{
  "encoder_positions": "learned",
  "loss": "l1",
  "decoder_blocks_per_level": 2,
  "steps": 4500,
  "lr_schedule": "cosine"
}
Rows from block 2 of the decoder, named by matrix and row number. Rows with one number belong to one channel. Each number is 500 + 25 x the weight over its row's rms, rounded and kept within 0 to 999. All counts start at 0. Numbers have three digits each. After the name is the row's rms in percent of the matrix's.
# convs0: first 3x3 conv (decoder.mid.2.convs.0.weight, 128x128x3x3), inputs 80-95, a 3x3 kernel for each
# convs1: second 3x3 conv (decoder.mid.2.convs.1.weight, 128x128x3x3, transposed), outputs 80-95, a 3x3 kernel for each
convs0.16 082:551466519480500466499509507511561588503538505491446493529501505504523486504520501491466492498488518490463479495437463500516519503504544507498498512503489498545507507485499555500498493496441520503511487479511509493524502554531510554582493523527493525540516542520499522470496525506482497531483498520507476497494487488486503506524516470499458504481469489508529523553536504537527535521503499521519528510501509532501483498493463464475483
convs1.16 059:511519497490509486495502498506539517492467504477411503515516509498489528519461521450544512454525497491490503485443446498485482481479482494504540526510524497530514500540501558494463501495461458444487460420482464507447439483531466498559508507553517502510496530524487509506488476478495499487488494498515473503499418489495479489464493448497520485496502476487412485496486473514503508518466482490483480471479502497495533356503514470485503
convs0.17 118:500518507476538494497500466504438487498224460490442488508499496491516479495499483483436480502358445485483487503469503515448508481502498509467511506501502546481510498480496503498495514492500497502492513540491502499501499504496501569501499508503501486494523426507498508499493487502478482519480481500527528494528594507491490476491503500493516472497521491496500548503478516490455500505540506495577501510506497486557525478554545484500505
convs1.17 134:469527531509488508521498491505499493515478494507504490531502490478534552502500498499520501520613510511532466494474452498383472514502478507519527483467489497497487498497463523552489468508501496534542498487521535503545500508488478430462492461503510506455498434501511517497508502523479514527522516459570535529500431478495485430505503479527514497514460511466495514517529489475502501496483511503506492516473492518516532478544529512493491
convs0.18 099:496497508520460574491493478458501484503497511498498489490478498499497497474515503495485501507393475526495494479448545500508563476450530524505499492504406500496503500461453496496487488485490502499498441531427482508485478516503434488441497496513481514477566587478502507500449511501482483517499512508502502489512518560501508508501464464529494489514475500514528541501553640523503529486516488528488496520502513495496498556535509500474520
convs1.18 066:503516496467511484513493468510526465498484523475489529494508515486462468485510471497520504497504520452504494516505498519474549440536491491488497521502476511564516464486497537593500487525467479488493499518493455494502503498502506539452556498487492495459558510498509506501494479495504436505492515534498502514482501500490496499480499478520500490497484508449507484429512493499467484489561529516509519509499485510512501499522500500524495
convs0.19 098:486513479500541496476502498558503509556492489502525487497443512491481505489480511500506500466492504485500481497507499439513505478495507486493505527500507504481507498511511477503512460503495516489494514492487475481494499486507521488526509481493527479489521519500514509477496514511467450505498491490499530512448489470506500500488499488498482513500506497487396489488525499480487496541529502555553516487538491497501516522480528510486488
convs1.19 083:503500511469501511460484497498486481497502495504487463498486491500543505516567485501494475498487486497509472517486493487465545498459519519497497488526502485492508497501504549509493487499494484507486482507497488485499488501480486522501482505509518528497513532551498504511507486498510548524478498512505491499514491520507500502487465497485494508497492494491499489495472512514505511504507502534475499505503466469424482500484471476502482
convs0.20 102:512490497493399492500480517526494515511502482506495508488480519528532509496501501498494511453463459510487500452475453499547512506537505498487500478497501479465500482455484493439495467470499462492477495483468488505456487505499480502501503516514504527467481535414526516483511475472498484522495494497498497500498484497501492498495487509501489501491509501466447491551569499514452483500498492500496502500497519527503516507499494484497508
convs1.20 112:496505495494503516501498501481518515480494501493495483515517517531521517497493514511504489487490495493497493495492508452487486498535520503492516500609510493490500500504460471529460499525460490518471525488549476499491512556495526503495496506532501488473501452534501496535466500524474495461553535510499510477493514504453444467497500520470500461525491471500528499470479470522498514532496498516533495500485488498485510510505511505493499
convs0.21 094:481510540509510511467474501508507498480609493511515476485483502498551512500505513496490498482491488497481500527517443499582460502517497507485478509437446499478496497495496502535508504497501520535506499616478502559499509500505456436427492499503520501556472557493535491490517489463529442505478474499486501500501512502471498500497498479498563485500512485546560493520543499530531520508516514458413501488490481507493498497547460487499501
convs1.21 081:483508506504557514501497492513501496495476547507489521507498508492470497534417454517505499496515511485506486489500454542501505503529483511467497469431490484497510497522507498546499492502509476501495573555466471533500504515511506531512514504502496510480515476524497499513508528492470463522511495516512499515495503510526535508516481498500505501504492438506520508486497462492452474548532485504464513504484491489507521466495520489467506
convs0.22 107:499467512469513485522494511500496506500487470494502494500492479461438505502510487502487500505476495505529497509471474513480476534496476501475495515501460513498484503501518495522563500509509514469498496489502481478507474505478479489492460503512482486496506527487493496486500498514441477479482479501502531515485439514515499485466502495473642541516507512507572533535355484462539533495503484492448489491499504497504499506556512477562523
convs1.22 118:524477471510597512470469507510466486511530513503505502499465482504496522509486514501452488460385504469485528511504484494527474499521496496478480509494542442499487480463501453508548523483503492496483506515507504506470499560561494548507499446507508499466515514489510504500489504509491508495467499498501495566496530488491547488512484475500437516498456531417499518492515441493450478522567571498501514540500528487497507510454538486465487
convs0.23 094:497498480526515483502500510499508478487514582441478441509526505493459455505519495501469490475479450503499493513506451518506520499467504499502479501527523489491455499501470500493494539503491511518501501519485475495516510497497501501555483487507502505498491504581476499499503486482531490521500522514504499502437496488484502498509497508425459441502508479498475468463490435494526496495496487501533592501503502493483500472500515468439508
convs1.23 082:479497489475506489568499505567502519472495489466489481512469495487498505507513512518517516487487534503485505517492495504513473506496501510505565522520535529488568509505479455445490440495483509504500503497501490499489530492514525514480433465502473519523509507514472487500509501495551518499537550500503474501502493496510477490505512502499561574511522505484492504505495530503499470495470482454498499485470455499542555501501494461517529
convs0.24 104:500469503502500481499496501499501496518505497491499502498479483458511494495505465508489491525498503502496510514501503498490491500501498483502494427498506502503490409494505503538499496525500506537492502545466465481427497473468502500438500494471488501512499441498477501499500482484498447475502513501515495470513491502496487498539476473519457447548496498432514490494491496484496479501506504443500500486509504490555499500548482499497486
convs1.24 096:503523573495518468503494499493510494513481497521497501481496513495521541489518505477525517497498475509514434465487502485492560486501496490505523501550581499507584483528499499473492525517484529488482501489497475433504532506529492483471484505523499494540494501541501490496505495482480508487471497530491522509483536525501507504490482484491507503499500497504491479504524505550501498540496474500505503486509541530445499505502483511500526
convs0.25 091:506491481490488467505505499490459509585493511540525520487484504525518507536502500501479489453499546502496514504510503488480500511505569487516512486576531482473493488472498449471464475520470516492524555471495526530504467496493406457479448449470535485511529506504483488507500537515472501528471499488491510503460525507496504522474482488460498494448456434503530506499413485507517506501507514491514517482477452487495508519505525516481508
convs1.25 064:498450472469503512491519524503468503516496423505484490517496500495535493503517503501493538472440506503489550472443466483509461487481506491516513458511602491467514525454483493449490496485519453495465502521512507498527506510518487508497507501535498503569503483514496510467522494542518562517499501500454477491523485508515499496535505512434492505493495519544446442485465486504500478494491501494510444493500479468486499456484495468490497
convs0.26 107:500503505519493488507582504419471488477482498483480505499481496413452492492499511498495494494476505500489504498474487474570515560542485502442499478498521467485495502481473478450472502528494500507506497503514504508516490490498501381488512458498492509508471509545504443499486496492501504514461415477520495496519483478512498488493511498501346474507490489502459502531564513508534508501501497506517497499485494476505502480524546473514501
convs1.26 099:513411496529502498482507503501503496467536496489490482498500523496490518497508510470539501472504506498466487512479462500484502500510504494505532485499523508514515517488496482517512507505491523519494500502555484484527443459485499427482496505488521501489410507483503527496431489492433496505497518487561502477517539512532514520497501490537511521497500501503501502490500496481499510477501505448549521482522506501521513561584514488490529
convs0.27 096:534513521494500469477495500454598521454605536507533520476462494497481500499501499500469484499534501508502481513498483497505484520524516491543512495467498512502497501569498511522470481499493502513478493483506498488511499511498506497498489497485507515508516536515540498499487508511557513543506505500499473491490504509496502504442459496496500521499502517494497536495459450500492515500464493528467496499480495491490515498538500506514520
convs1.27 104:501488512499500433505486437501483493513417443537462571537507497511538533505512551520484497504482511523555497486479498501524496517505510500541504500529505517421497498516496524542454518506515508495503489473548532545501497505504514481499495551453507512468494508489481485470507490499478489475485499609478493493563490491534506562517491499505517446499490547479507480511562495493511492486500512496493483496447484526529514513550472512556511
convs0.28 094:502492501497500491504493472498533503497511484512491461505503452497433484496504541478498480501517545500511501490490496495476521472509561500539469501494476502494471519486470491519524489487462498501477508492531508483490491489494466521496499512518489503489495563500503480475495487496494523495501521524547529520504516476505478499501479450466436492495445506486440469483471492491471472502511479510498474534467402497537455508514492500496466
convs1.28 083:492525538498495497515497485488502503471482505486534476505495473542490521539513501499527496496499515491511502483518493506543523556499568554524493465459475469526477505512509506477511493432496526490503513486497478493483496469495499498488506539499567559497498528500484439508461502490521508483539522499551500494529560485502492496539545478508514499565523500497511475495488509503523483512485486498500509554502511511495503505484498470507506
convs0.29 098:504442527478515470500481508500497483491455493517578457506510496491515492502508549512506497520522506518481518496513502495446500501477511518522394448500497501477496491501492486487522458510462505501495507477450514511506485477489479497516501511499457490487498494529493553477505530514522486508492455484513489518491489479532507512503500486504509461495409493518508508488505504468541521485500507497540520510543498494494525502496511502500512
convs1.29 082:496499485498531491519500473545499444489571547531474505510471503500507463519508501477486509519495491492457504540513500516506509506483484583518518490490512530491495528498513521510504477498496494505493525499504504515505507550499487519526501547502505492498444497503497490458532563504529520493524486480487514535503499511501496513509553478509542503475507464515530507528471497468503491544461507515549547492499497479440487437498469496445490
convs0.30 099:527473478483585509496506501496468507532619492523516506516532520472554503511492502499495499451586497489535498518476499501484510463491514507509510469511474501509514499516507500495515516524483467535527580493501500505465514500500508444508471501499496446517485496497506500505500499493513522521479497509516503512490453498516502505503518525499541510500501513504482464481517497514452461495512502431506509500505512485500525529498509521455517
convs1.30 099:519477505497595475509452482504476510510507472515426518499498499500534493523536497523501520502500503522499523500497506517529501507529502496518496503385492487513497511514500492506569511506483519473489490517448450500474508556484504499507501470495486519475498502531495470499523511512500460445481512502481440506498529510483505509497498510533500479494494517499497493490465510508471458529531498490498470516468505504425504521419498536486504
convs0.31 109:501494510489551516447506488501502506503329500499471470502496526495497482499476476490416498494534479466501482475498497508493497490493475497481500507497479495476470533514498501476502480496499478481501504484507496497509499468503494498498491499486521507509558494520480515514507471502513499501498476505504488500482496505489497501510463512457578510497502504436514499504461499505506474508490496496495523481500498517510508497473532501507506
convs1.31 114:537499574524523532498507483490500491502510535460525491507530493496534522491481444488498518491504570463495527507490484525506569506505548493521574518478501504499524456446513488502575500504501501502499516482503503513501505468493499530494507503516478524493500442571500501534476519487500460472485507484498485507495499493508503521481500500519488458492501538514528525508518500490489499511522515509511502508538480470510512502499511496499496
convs0.32 089:503512502510535507499444506485502494507542485485497487450551499527498500523504499521535504500492503479496502491495512508588524495522496500500528505552497471497479504488500545497455522510488466496503509502504485501483488515513512463483471478494479509510498581498457534509513524532474501506491498509499503494471499493487501503433491477471477499486526529486506521543509508557486502502487501544534477513500519545470473510481465530423485
convs1.32 076:498512527514510501523512499475501556505518560507500527487486508455433500483467530506526506490513497489502504493443498497497509498504522501518554504509532484512551505491507515451497484497509530488502500501438485539527506500468543499490503467486516500575484503455472416488481489492473547488437462492503480492495513534470477477515513519484503542479521520535516499518573563512495498507473479525419408500492534526482511496480495466496520
convs0.33 083:499489508468500502486499515539456511497500503535478510478486496519498507499487505501475478510485508543443497508534500527527497509531509506501520492565507520496482498504533460532516527466538510500511483491511501497501501524506498573516493489492481500526478570504515535502536515512547511525511535500501501502497549501492482504501511479498533491499490501482506500462385508506482492497503502520567496500489497492440485499572513487518504
convs1.33 073:488507490497523492521498497481500482506503502497510503478510478500499525497497515538570519505515463512500504487424550505483552500513512520494500504607511512523513493568528482374535463494500508512501572476437487504489512478486488578529484503515502501506501518518484449495503509490529504502486506502485513544490529524492494497490493503538485521512503493514486482493533492510523471496463470489498498521522503503488496490394421491494483
convs0.34 084:506570530503483482454483514461532519493530508498555498454464494457513500546465459520501492509488544508511523475478504512464576514507536546471501499500497482504501492502497501454510500493521470503497495484497498513503474508507474494546502462470484529508485572501484488462529493485504550500540508507510511504448525503500536497529493521495488499500517474501522472469512462458494525505499482499501545500501510496472522456528516499500488
convs1.34 065:493539547500448546490477525530529499487487530436506533499500518519521502578501524505501503464478483501529499485495505513525498477486532490513505481596494476488505492511456462495487457503486490496500498480504481497499519520499509489426483507504569482500495479520525490444491520461526516529574487491558496488513474532494535513505571500497512490503492472493488538502493501484527549465535522502499501521523483507500478514501497518502507
convs0.35 115:510504481495534496506510500487454491492415491502507499499517501500519491500499510488458468505502471499496482481469463463391462501492505511496482491379430516509494507500505540546500512504503508526508518522503511519519475498477498537485484501497493505487488455491491503476490486491502499497465483462516504502511503501498487492492543491496585488498527484511486505540517499483489498501517504471384481498501498499528501548528518512508503
convs1.35 116:499506505507496502500491463491486493437453494504513524520502528543491513499477461512547493504532487498509499508482482512484494526448463504510488521514499501508496477502482449402499501488501473470515511431461499469469505514514505507455501470486509514533524563527491501501497511549559538501512485477486498515471508499493506498502487488516449490535497497514459500473500531506495519503510502524495513459510500471501502483438481488483472
convs0.36 092:501554516465488472451472482491498498486499473500516478481454464501515493506559512495506491500500486500503475499501434502512476492539503509466590500500497497501482483490496500531492501506497471447493502506500501523490440428428490503494486477458477506485496511509470497472496501486491484492498534512512482441496492499493502503475449503494495486501515472521519481511498469486503473497546501504535542501494498514481495518549500478504533
convs1.36 085:518505498499493498497440493527515520498495490539511547499516496524478495511504474505486486522523497515541546496502529494428468500498477499505504507520512450500493477458486496471497493504500518511513501506490487552571497444491519504524462473505525529494493498471520497449495495493474446483481507494458473462500484508509515503517505501442472495507528523506556506521473499524504504503476504524495518523497497511520510522515503545499553
convs0.37 096:497490500511506498474477502510482560503470558516499524497514498488503520512502494489497481497573539492509497495504499470502502473492475468433490498424496454461486494508493528529567475485500499516496506565527495481498491480496493501522498476490500485480501484446499559506502504489503545470479522502513501511496485453501493464544532505518533495501504488495544507509500513496491489503500505500416396502510509499492500508503505507525495
convs1.37 090:514536498498521504511459459520568499495503485486487470507510506524510514506500517515564515459527455495500495507437501510491510573497488498513514492529502529495492494518519492448491481505484500472515491489487500474482499465497494503483396501505496516521495501512482501497519530502553501491498492507504503571499523540499495493490491495451495502475466481501498481461446510478464504544581476498508507540499510461487515486451503513492469
convs0.38 151:499512502494493510473489500498518506489533517481518508500500497504494489484460478503507499499525500484496501473508486525592499504522489502501506535541533499505503498498505481457495486487500467485491476480468483485466501504505515504521508499509488472486444394440500461489505493501504491500516499506500504502497499501456462490483510480530539506509522498507508477524566494513536489499492513499502507502541515532525515459396423492415477
convs1.38 179:501466489519457493507479472483491489480495494497507494535498494532495469524509506483511505520517503541514519529504500558441452512488489516528481492486437509508502509494513539498501516498505516510500519461493508477514495472480498473454502496501511534497534552498494498474520506456500530499485515489529526494503498499490484501503411487505456493560504526504470493494488445524519509500509502499526495517546526530558503554587488499498469
convs0.39 097:497495504485501502488521483517501483500499501519528500509495480452454514523505501494517487542500496499487499498519454478476487488501502487519485559503495500492500499501500482510510494521524503500496520506500478498504508506480491477462501500496518503509500510493511502499500504511486558480484499508480498503444494500499508492518493507468489497499499486540518477454554541472524490503501508519503502517514480506540513501523489504501512
convs1.39 077:500496501500502510471495483509478510496498538516499500510479500526456631528462521543506484534473447516527548502452463477502487510490509484487489477463450499496506502519450497500488479498518503517548498489500501482510514509501489491480512490500497510473506468502512478524483499497493414492482414495490492504484487557479469504516504470498500504507503485470482498488498505474518519525513547492493540509498519509484513501516508505505503
convs0.40 077:499498479471488495481511440505475552510493588473512546548525544504491500501503510482500494488467504487504506499485497507516480486538495500507463581524523552498501500485480501554483483547489497450465495490478503518459487486483498504496502503504526494508502561505483540504482504478497495499488488463473501499492515528500495499515520530501521515474502517493494495497513515495506522499493493501594503502508477439477446515535496533521489
convs1.40 063:500504475502512489506511499501501501491468504448512487488480500498490490515482492462501542492507507514495494484475512526505526507508491516503501519608479514560526499508502511409501499496503561499500492488412485545514451490496494544553502496585534500499501508501497497505495444479588557479476541509475425462478495501478451474492503478519484495503536497533499487521497492526501446501463497463435525500539508461475478498497479500511488
convs0.41 100:484497510501499485485501514507502489503495478478490489529505516499520492499521468496501493499502501495547485507508513542503523524510434475496502493459483476498398494495499509496514500532495497485499493502517498517504495455483496479502461485515489557497512548498469533366505496489498501493454487521513502499516478481484499493515500506524499513506524493497529502490504499488502577497511500501509503504530452502503450498490486502506482
convs1.41 086:463487511538511521505495509495495499494471497497467471500501500464496487485509472477520481500505513482516513541500442496491473523468497559516512502523499509501475484484516441460499472464509485502481511501521478473479519520537507515499507529514520483495524499482506470492495523499457457512481489473434485498475495477511501515480509530520514520479482477463506499499494503491493504500510476491495491485515500487499500489501477504498496
convs0.42 103:522507503540531515494511493498537467502430538502547491501571500501483490513538506508511499496596498485503496498453499504508504518491498481525493502495510506552504512518496494497480504500496494503500462492482499518506500506513485463502528498516502518514497477535495508510497522479502543501512514497491463501488456496504465500501522508516500502516514521507482499515521507443501503496502515473497487504509502504483493499472541476504489
convs1.42 110:515535501531526502500455496505500513465450539524500511506483509535517526524523527493506518501502481492493492495481533535447520517500450504501503497501496495523509497527499480506492488494501497496483415487477534480500481484491486502520488458532527497484500403574503466523467523428482510546535503486489499505496494569518512518495511475518410475500473486462496502501404492501447494489506489501472539514494499505509511496495540498486489
convs0.43 108:501500477490478512523502508507537511553580496506490503523481498513384509494544500500511499508526486503504487502518511491464502495483499501538501517477529498499498510504494501527505504498539502506498499456487499493496489501513453532511498508498480523498505637459502490486501475494499505499514514502510490480498515492495504497501508506483519501486503491461523484466420462499517504499509505530522516499510491508443485524530496502490490
convs1.43 134:495499517501487500534515516498474496494458452502463506508502499503499499511505493472498479487490449507500499483522495485546514510504540510478515490496483503453496478506505515501435518496513514471473472458474503500489505457506495491511505523503463452483467477496506490502501491509485492523505512507463492533517484555512513501501514511502517499502538496516522506489527550463507541531475461485460484494521472499487510455524503505504508
convs0.44 092:483497482469557482470499444476537499491641541503486509491520480530523506500512504496493528498466478502486502463467487492492471504487483509507513495544550522512505491495493465453472469490490480482457488473490494500485501560519515524499527522501496515496506553619496491505507514525512528493493529500506499510500491501500502499488507502506519507501512506483489489509511500502493483500517491522580514503507501503527502499553526508517539
convs1.44 085:502520516500491473502478487492493500446497454502447492490516503490441482497498502489503504479505520473480492481453489488507495491505500498501489506537493499507497488535501484516567490497477525463509494427442502499493501505488562514505441454475503512497533568545493494501515496547511537533512511500487491485488525472508437501490522515493490472475542502489492443520550518504462460490473491468485527499503508499461503435479477489488513
convs0.45 113:493498482500524500501477473496496518500483532500485501500502505491485508514504495494497488500512497509510493490487482501431501498481485494500495486439476499508500498503505502515511498502504507500484496481498502498500497500488504527500502511480501471502500499504519546499500536493516513494508513495497513503492525504497493492499476504500572505502499483471493469496526496483495493498527502528596502492514501507495465506538482513540497
convs1.45 145:512498462448500489512474475455493514491450459480481488528507519540503479492511506543502477538509504529535514500501506486481502499535476510504490491496509504531507500498496446509500494493505512482523494538507549512526507526485521486434500495511502426509507502492561497495468493460513494488511493462497501509488497491489493517500462485499468474507537514528488530460496498523524507497517509514572473513510494512504508566591533500495500
convs0.46 109:497500502454505458491467500480438501499499457478496447517495492497374522491479484483488499496503495493498486501479496505507490487486493505475512505494475513502499499493502509467495487500497495503470504489489500499492505508492509507500499500476501495486499498432476502491486499478500503479512462473499504513486504500500504499484511502494499478494443489537501487564409445499519501497520495502532498500505498517521536527513494517515501
convs1.46 116:512534501536474490558514503532475544551524519521531511481499520514529483504496497480405471463490442482498492509507510511531500504492498484481506488568519467490488477530500509513500522496514496532497479512473514496505564544496498522523513505501517464483503495482490504512527506472520538478497508494488499519485522542517519522519539518473494518513465489497465492480496469502518477532556474492516494520490512509494496499500544515488501
convs0.47 104:509553496527520497509532490470515473502459448493478480520487469534554538527458505454479497496518494493484492480484504506492493494498501501501483510477486527501499493504500513490519506499496539490505509531500516494502410484455455520492485488486465520468507490474497485509442500473477492482497496496520526497500492510500500503487548480510614502489481505490505557533413546517520510512499508501450500512504501478515504495472506472516504
convs1.47 104:541525533500585513499497470501496499531470538468482508482528491452516500493498506468501511424513501462497490492415497499492548517546548498502497480463473477512495535554532529498503546491500500471518501506489476497470477428473524529501500484531499496493523521530525504543468510495471435535493501460502484518487517506470504483487499502560463478504486531502496501504525489489490459501504493500445510478501504488474484514490498515499497
convs0.48 082:483502468500498496501535457502495499536509477491525500531475501508540493445496491500483492500472485492537499450500495527541486530527471501519500499528466521516496503484471511484464468498482507495493465484496521485492527504504503487497461440475511476504500499509462490500507537489521507500506486495502505509486488504508493510502503478496543479470501493472527469528551437479517497500515477547527485524494470507515518498496517483490531
convs1.48 062:559499500505503552572470503529512515498482551508499513500430497508489519546476502480517518480532498477529498499457489500501520505493514494489502462498494456511519501559507491478492493476499504496499492481499454499505499476506429470464501462500503509504502500510505473474482519473498495446527460481529486489504498525505499505494514500467460545480486491516481505505497473549505498521491499501441450570474500515514511461498498498493489
convs0.49 103:471499462481506496494534504563433483519411464502473531498478504494492503505478493504491504504537524508500465496483474508494472505480469513449496483439486507449510502502500491490524505495500513476499541492512536499527486509503499543503504494492516527506475498485502505495455486468504531502467544489520482480502477501501502544498486500448493500462503489510500492508306500504400471501547503501461511500511541501498510489507512510529545
convs1.49 105:504487531520486514509486500479472503488501499480512501497482488469539509470511502504490501521491508520478500527499492523413542510509491507508500502494472501508480512477561478492510511480495513502502509502491520488498503472436483505493477452527514498491523483508484475508485486474477492496547504495468521510480536493502546470517518523552474491531480499527504510519529439499494536497513505486530507522497476500500482480483505503493498
convs0.50 107:503536476493507496491501496493467490496495486500501497511502497467505518512503506496512493500484491500497502456458468470465494497520512504665507500468485495490499471493500503513532504500526475499500496467479496496489482492489497500516495503500500475489523540495501507499493446481497504500504503496506454491499505499521492493502526491493486484515501499515506505495498499498507498525487493501515502506506507497509514521541504499511486
convs1.50 097:514516502521458500515501498523513493499457497511555531509507511513498489472508496508490499492490505491484541497496492483489494504504518507478506494494500540422507489497492451432495501483509498543509508481493500502529459500504513488503491491518503515494502465457475497466510494492500499502483507501468470470478498479516545501515502490509484551536520481488512507513525495495504504502501561511517500480529496504504495503506511537520522
convs0.51 094:533532509493490518503501503479496455519488507498500491495493501493466501499500502513500487525465528490513500497494422495532496475564495496482485492509499464501512496491494458468492439462495473477485524483468499500507497505507529546511513527505445476502525516502466482462496500502501550534513499510506514513471499502500503501502495473495428492501478495494436413490459464485470502498504492464527500504502514506523499485467445501537494
convs1.51 098:498484509496420499506372441487500472491511513523505489508500501507443543496498485466497499489499506487526534481462499495482513523558457507498513499511482481507510515499517522493551502468505519464497517489420491495506513493465512550511513501516493499546529563540542538578507489507549498499488493527493500513491509502441498500471515496462494479497540495525492500486488491511530501499513499502535493499504450468487446506482476487497497
convs0.52 111:504495501505496493513512494515549511508505518504509521531502503505568494507520530464487496596524498503512473497507495492489499505506521478463499525539488529512498502490507517542502499502487503497493502522534482501500502477489497497447493491480501514485503520520497505500509513535506471518501508495497512514500500510507485504500488498529508504471501509478453494472476485461465501505504500484498501468474484498499502492499501531534514
convs1.52 108:507487505495479495514511469495502508436472503456487453513481463464500477525492498530490498512561496489552541497500469484484525443488512481497539501454506522502528494517508506451503498499523512514500524500492496502470506475487513518502490486474509552518504431504495497507494489491501541494515510511556522527490512492504484499491532540498504516479439499476521496446501498490511506492508511500496501491504502503494492484506498504510510
convs0.53 083:520496498485480479472496507497491491518512457493499495508512510469482503465472483475509499516508500538513511478495528488515557514499499494507514524497524527484474538561511533498481470489451487471497516516498490472491514499500502487472472499472518432501491513495510529458502490437511481505505503498498507501468392496474506516506491521440410480505509490501539514513524501482484466514472485499497486490512491512494495482513469452583497
convs1.53 061:463514508467499490503515479506511505513508510541517500507519491546456526490494496507526494520509528517502502495524559482499550504500519509498490540637501524508504496496518514427502553520471492481489527528479488514499515500505489487519501498568505464471455509473531501497486484495504499474514487522478497496498587527501501502540566551503559556500541501479491512484511508505505512501491496492481491503504486497502504496518467499501493
convs0.54 094:546566501509508487494500520500515509539638526498530490496503497499555520514516510499501467494528517504510505491495498471495486498500501500504485501562514500489483488483493470514504477485500500501498500468441497530442478434487529526520499498526509516500488567519519508508498498504505536505494501507496502501501519503482505511452499493468505524491501503468463475454488454505513485500484506498560509497479501494478483539509518484491499
convs1.54 088:470505482506472482493432471502498499496448499473501497474483496500500495503513527491503559493506503501560520501490507492512502529501506558564534527529503533466505498540512513485517526503543506515500506515482499501495517474500484526547493497496508504499521448534500497513498440512495483504507476495505501506471425497512490507442500458497460506452515535478496501510493518446499494499491520478478507503490491491476500506478494510537490
convs0.55 127:505522526510494468531495485498507502518544500497514490501499501500520485501503492497514502497527505496498501496511504493503497504517495507497500525660533509499497500500502522533500503499499491516502460529499504505489506512499542566509514493517494511494503543502502502477508502498502489494496502489500484511514448509505500510501511499552504531506478485511560495499521506503523509508488500518505499503506502487499508503521509495505500
convs1.55 148:494443497514528541498488506503496504504502493509494499525483488485531517465488498509490499496460500510508548498502492495503519497539499491474482465362420485498478486508497489494500509509469519490502495483499485494494515483496497504503497430489501479494480467510524479508479502507446500498498495500450474502483584501482529513518488497524480443511474514499501511518546494506477506501496492500477483527499500533476513530492519520489510
convs0.56 114:514501497515515524523522516500500496500525493498519509516501516496522497500504516501515499519554496515518492483479494491510497506500490504480500491399467503494507524566518507489499499499495500499497501520494501501503485493490463443546498504528501517475513577458500500504498492497484492521514509510514485498467488500493492509510517527511525500495496502489494532492577497486471478508505500508513503497506510505534501491522512464477494
convs1.56 108:502523499463637499485488473499498485515567511515502513521529544425464497511501500524511508511502502534496496467486489504523514465490530500502508508469497483612506502515470473482514471515510500482493517516471499513509516521525513533503479486469481513503552520477491504484472474493503489501485556502511443512492496520458490506483465472497565495499488500498496486458467504464500504467474504492492500511475496475481525501531485482497505
convs0.57 104:508450482498473485466519490505522504497509525503487497499531513499560500497526477542519507492487497498416485513493514461480523493510514495501515511480511528483458503488492499464461509496493490495484515559504493501506497500500495424435492384465535574501538503496507474483496498497507538521505467497479478463495556493500506493502509504491467466517499514490494508476484488513583511497479489514497497501508500503509501489487446523495507
convs1.57 090:517500513492506505485522499428477496501533502450487481536514519512515496506515488482476485545512506478463496498536503500503511438471509516528518495492457494499496464508514472580504503518501459530513496514519506533550498482541527533504490505507509519501478450498503526511478497475417466505533529513465540471550495510522537538528486515522504511482468508473488521508498514456539553493575500499500491508495498534547529550549492528541528
convs0.58 118:515509512516532499501501512488500504502511490497502500497504494540525502501507502506505505503509482508520494543500470523506474477506490518506494545498526505513499486492506506541496493489525503499513509463500510505498521465489502512468517498498498529505500536512498522494513507499499512521501508479513507503502488500500461509507494472494563528506505510528535507441569520494522490500476484464534490499479467499503502495580531487483490
convs1.58 131:503486500443514456503458506526515501502474527513500496509502511500459520495501510523486448510556418502514500519477503492440507551481502507503508491484551497508514492481526510470517502547518486482524504538478515480504470481445510495524502499476509524501496465468527504513480501476468495497465489503504510512475530503496464490509488456504490537499517537487505502438404537493501454545520513531551517536511499512510467513587520496481490
convs0.59 076:504525477507498501511479523498480502529508509531450506517503503461423501502489513497438502500441509506496487489496540494483496499492499509492474513494536501508498503429479501501490500483511507498497517501506495499545538505496473476495465491469447516482499538511493496518500502481444427487513517520485476491512469511514503491488486511520396505424463498500470567505491481510448496473517507500554499490498497509507461523545508496502498
convs1.59 067:463505534464495487489470498499497485484505460489486496493524505499493516495495495490539510491531503481504506488502506494495497490500495499500488531626501513501500502507509503470527469496493465424502492479431490480496509513501506559507499492508488498505506598573489457503496501508553543545473503494515532516501496495489487511495554513518518522497580502508493476489532522505503497469488491500476500496550470502496500491464467496517463
convs0.60 086:493492507489507501499522475497515547495549520492472534499490479500509507496491514498540536533543512502560508508493522470496502491486487496484501518500536490504510498499492500560534510495545498498472462486482467535517515532534504495503415429441475499498502565528502487503514508531511538545499505522503507500506412502495508501499507464541528504477494476495501510490549460502513452491510506518504500492485506508521524498489495476492496
convs1.60 082:493503486491463493514500489497503516505483509510484499499517511516527526499469491497492543519431500549505464536455541523510560513507496470515486504521509489492505515504501540419497498481472492487520525489493491500506518544495477463490464497500509509491486508494514486510486486505498504481524498507493474515471543509462493518510498487510490459490515500544514508535497488516535504484512488534475501492492504542428561537503518497436490
convs0.61 099:481487477447511521482466471519533511491491550465499484505506518505480518541497496512499471488593503496466505507556533487574524524500507503494513487457402494478440504520523500511546491500467523503489513497487502509502481494459527551507511522519497500495500468528465485515499467501514541495510510538515513501485495504495493502552493477499502496465516475441443445500547394506514519527498498503501498499463499509500494516529495516518500
convs1.61 093:492485494502507509498500535479529546542492498510520495480500535512504510495472488487444499521488477515503502506470519501507498488502516493532491504558501502479513521507485472476533458462496506477499500518489524485493483508502521466497543508505519550527487475500468501457499512465511477495543501508458499534505541483488512513525508553538501501480520513492519476501495528583463486532496498526473481462458478471502505500466523502503543
convs0.62 105:485505444507459497490495506494489492487546502488505505500484507502497494500495520447469490500505507499511502495501517493523500520497526382447497500493500500495499506497459504506486480498513544500504520492497485471487545529512516501497504496503412494499496574496495492501490499498521512506502508462500507502474506519504513527484502476517500495504494503505488505496466485477487506392513512490501521506502511504501492514497497500503508
convs1.62 085:498495493489498501505476493489523490508500487515495496509502496517499500528508502500491450479493471491513538487505493479506502491523454489508498510521493484520527490478488468481411508500479497499503501468507499554470504508552502456497503497452507521528499503502500498520498508480502516442507503509476513514520499563485520452506487488527515498550503506505537520500532525503494492525497501497495464500485497511499536516501547575506517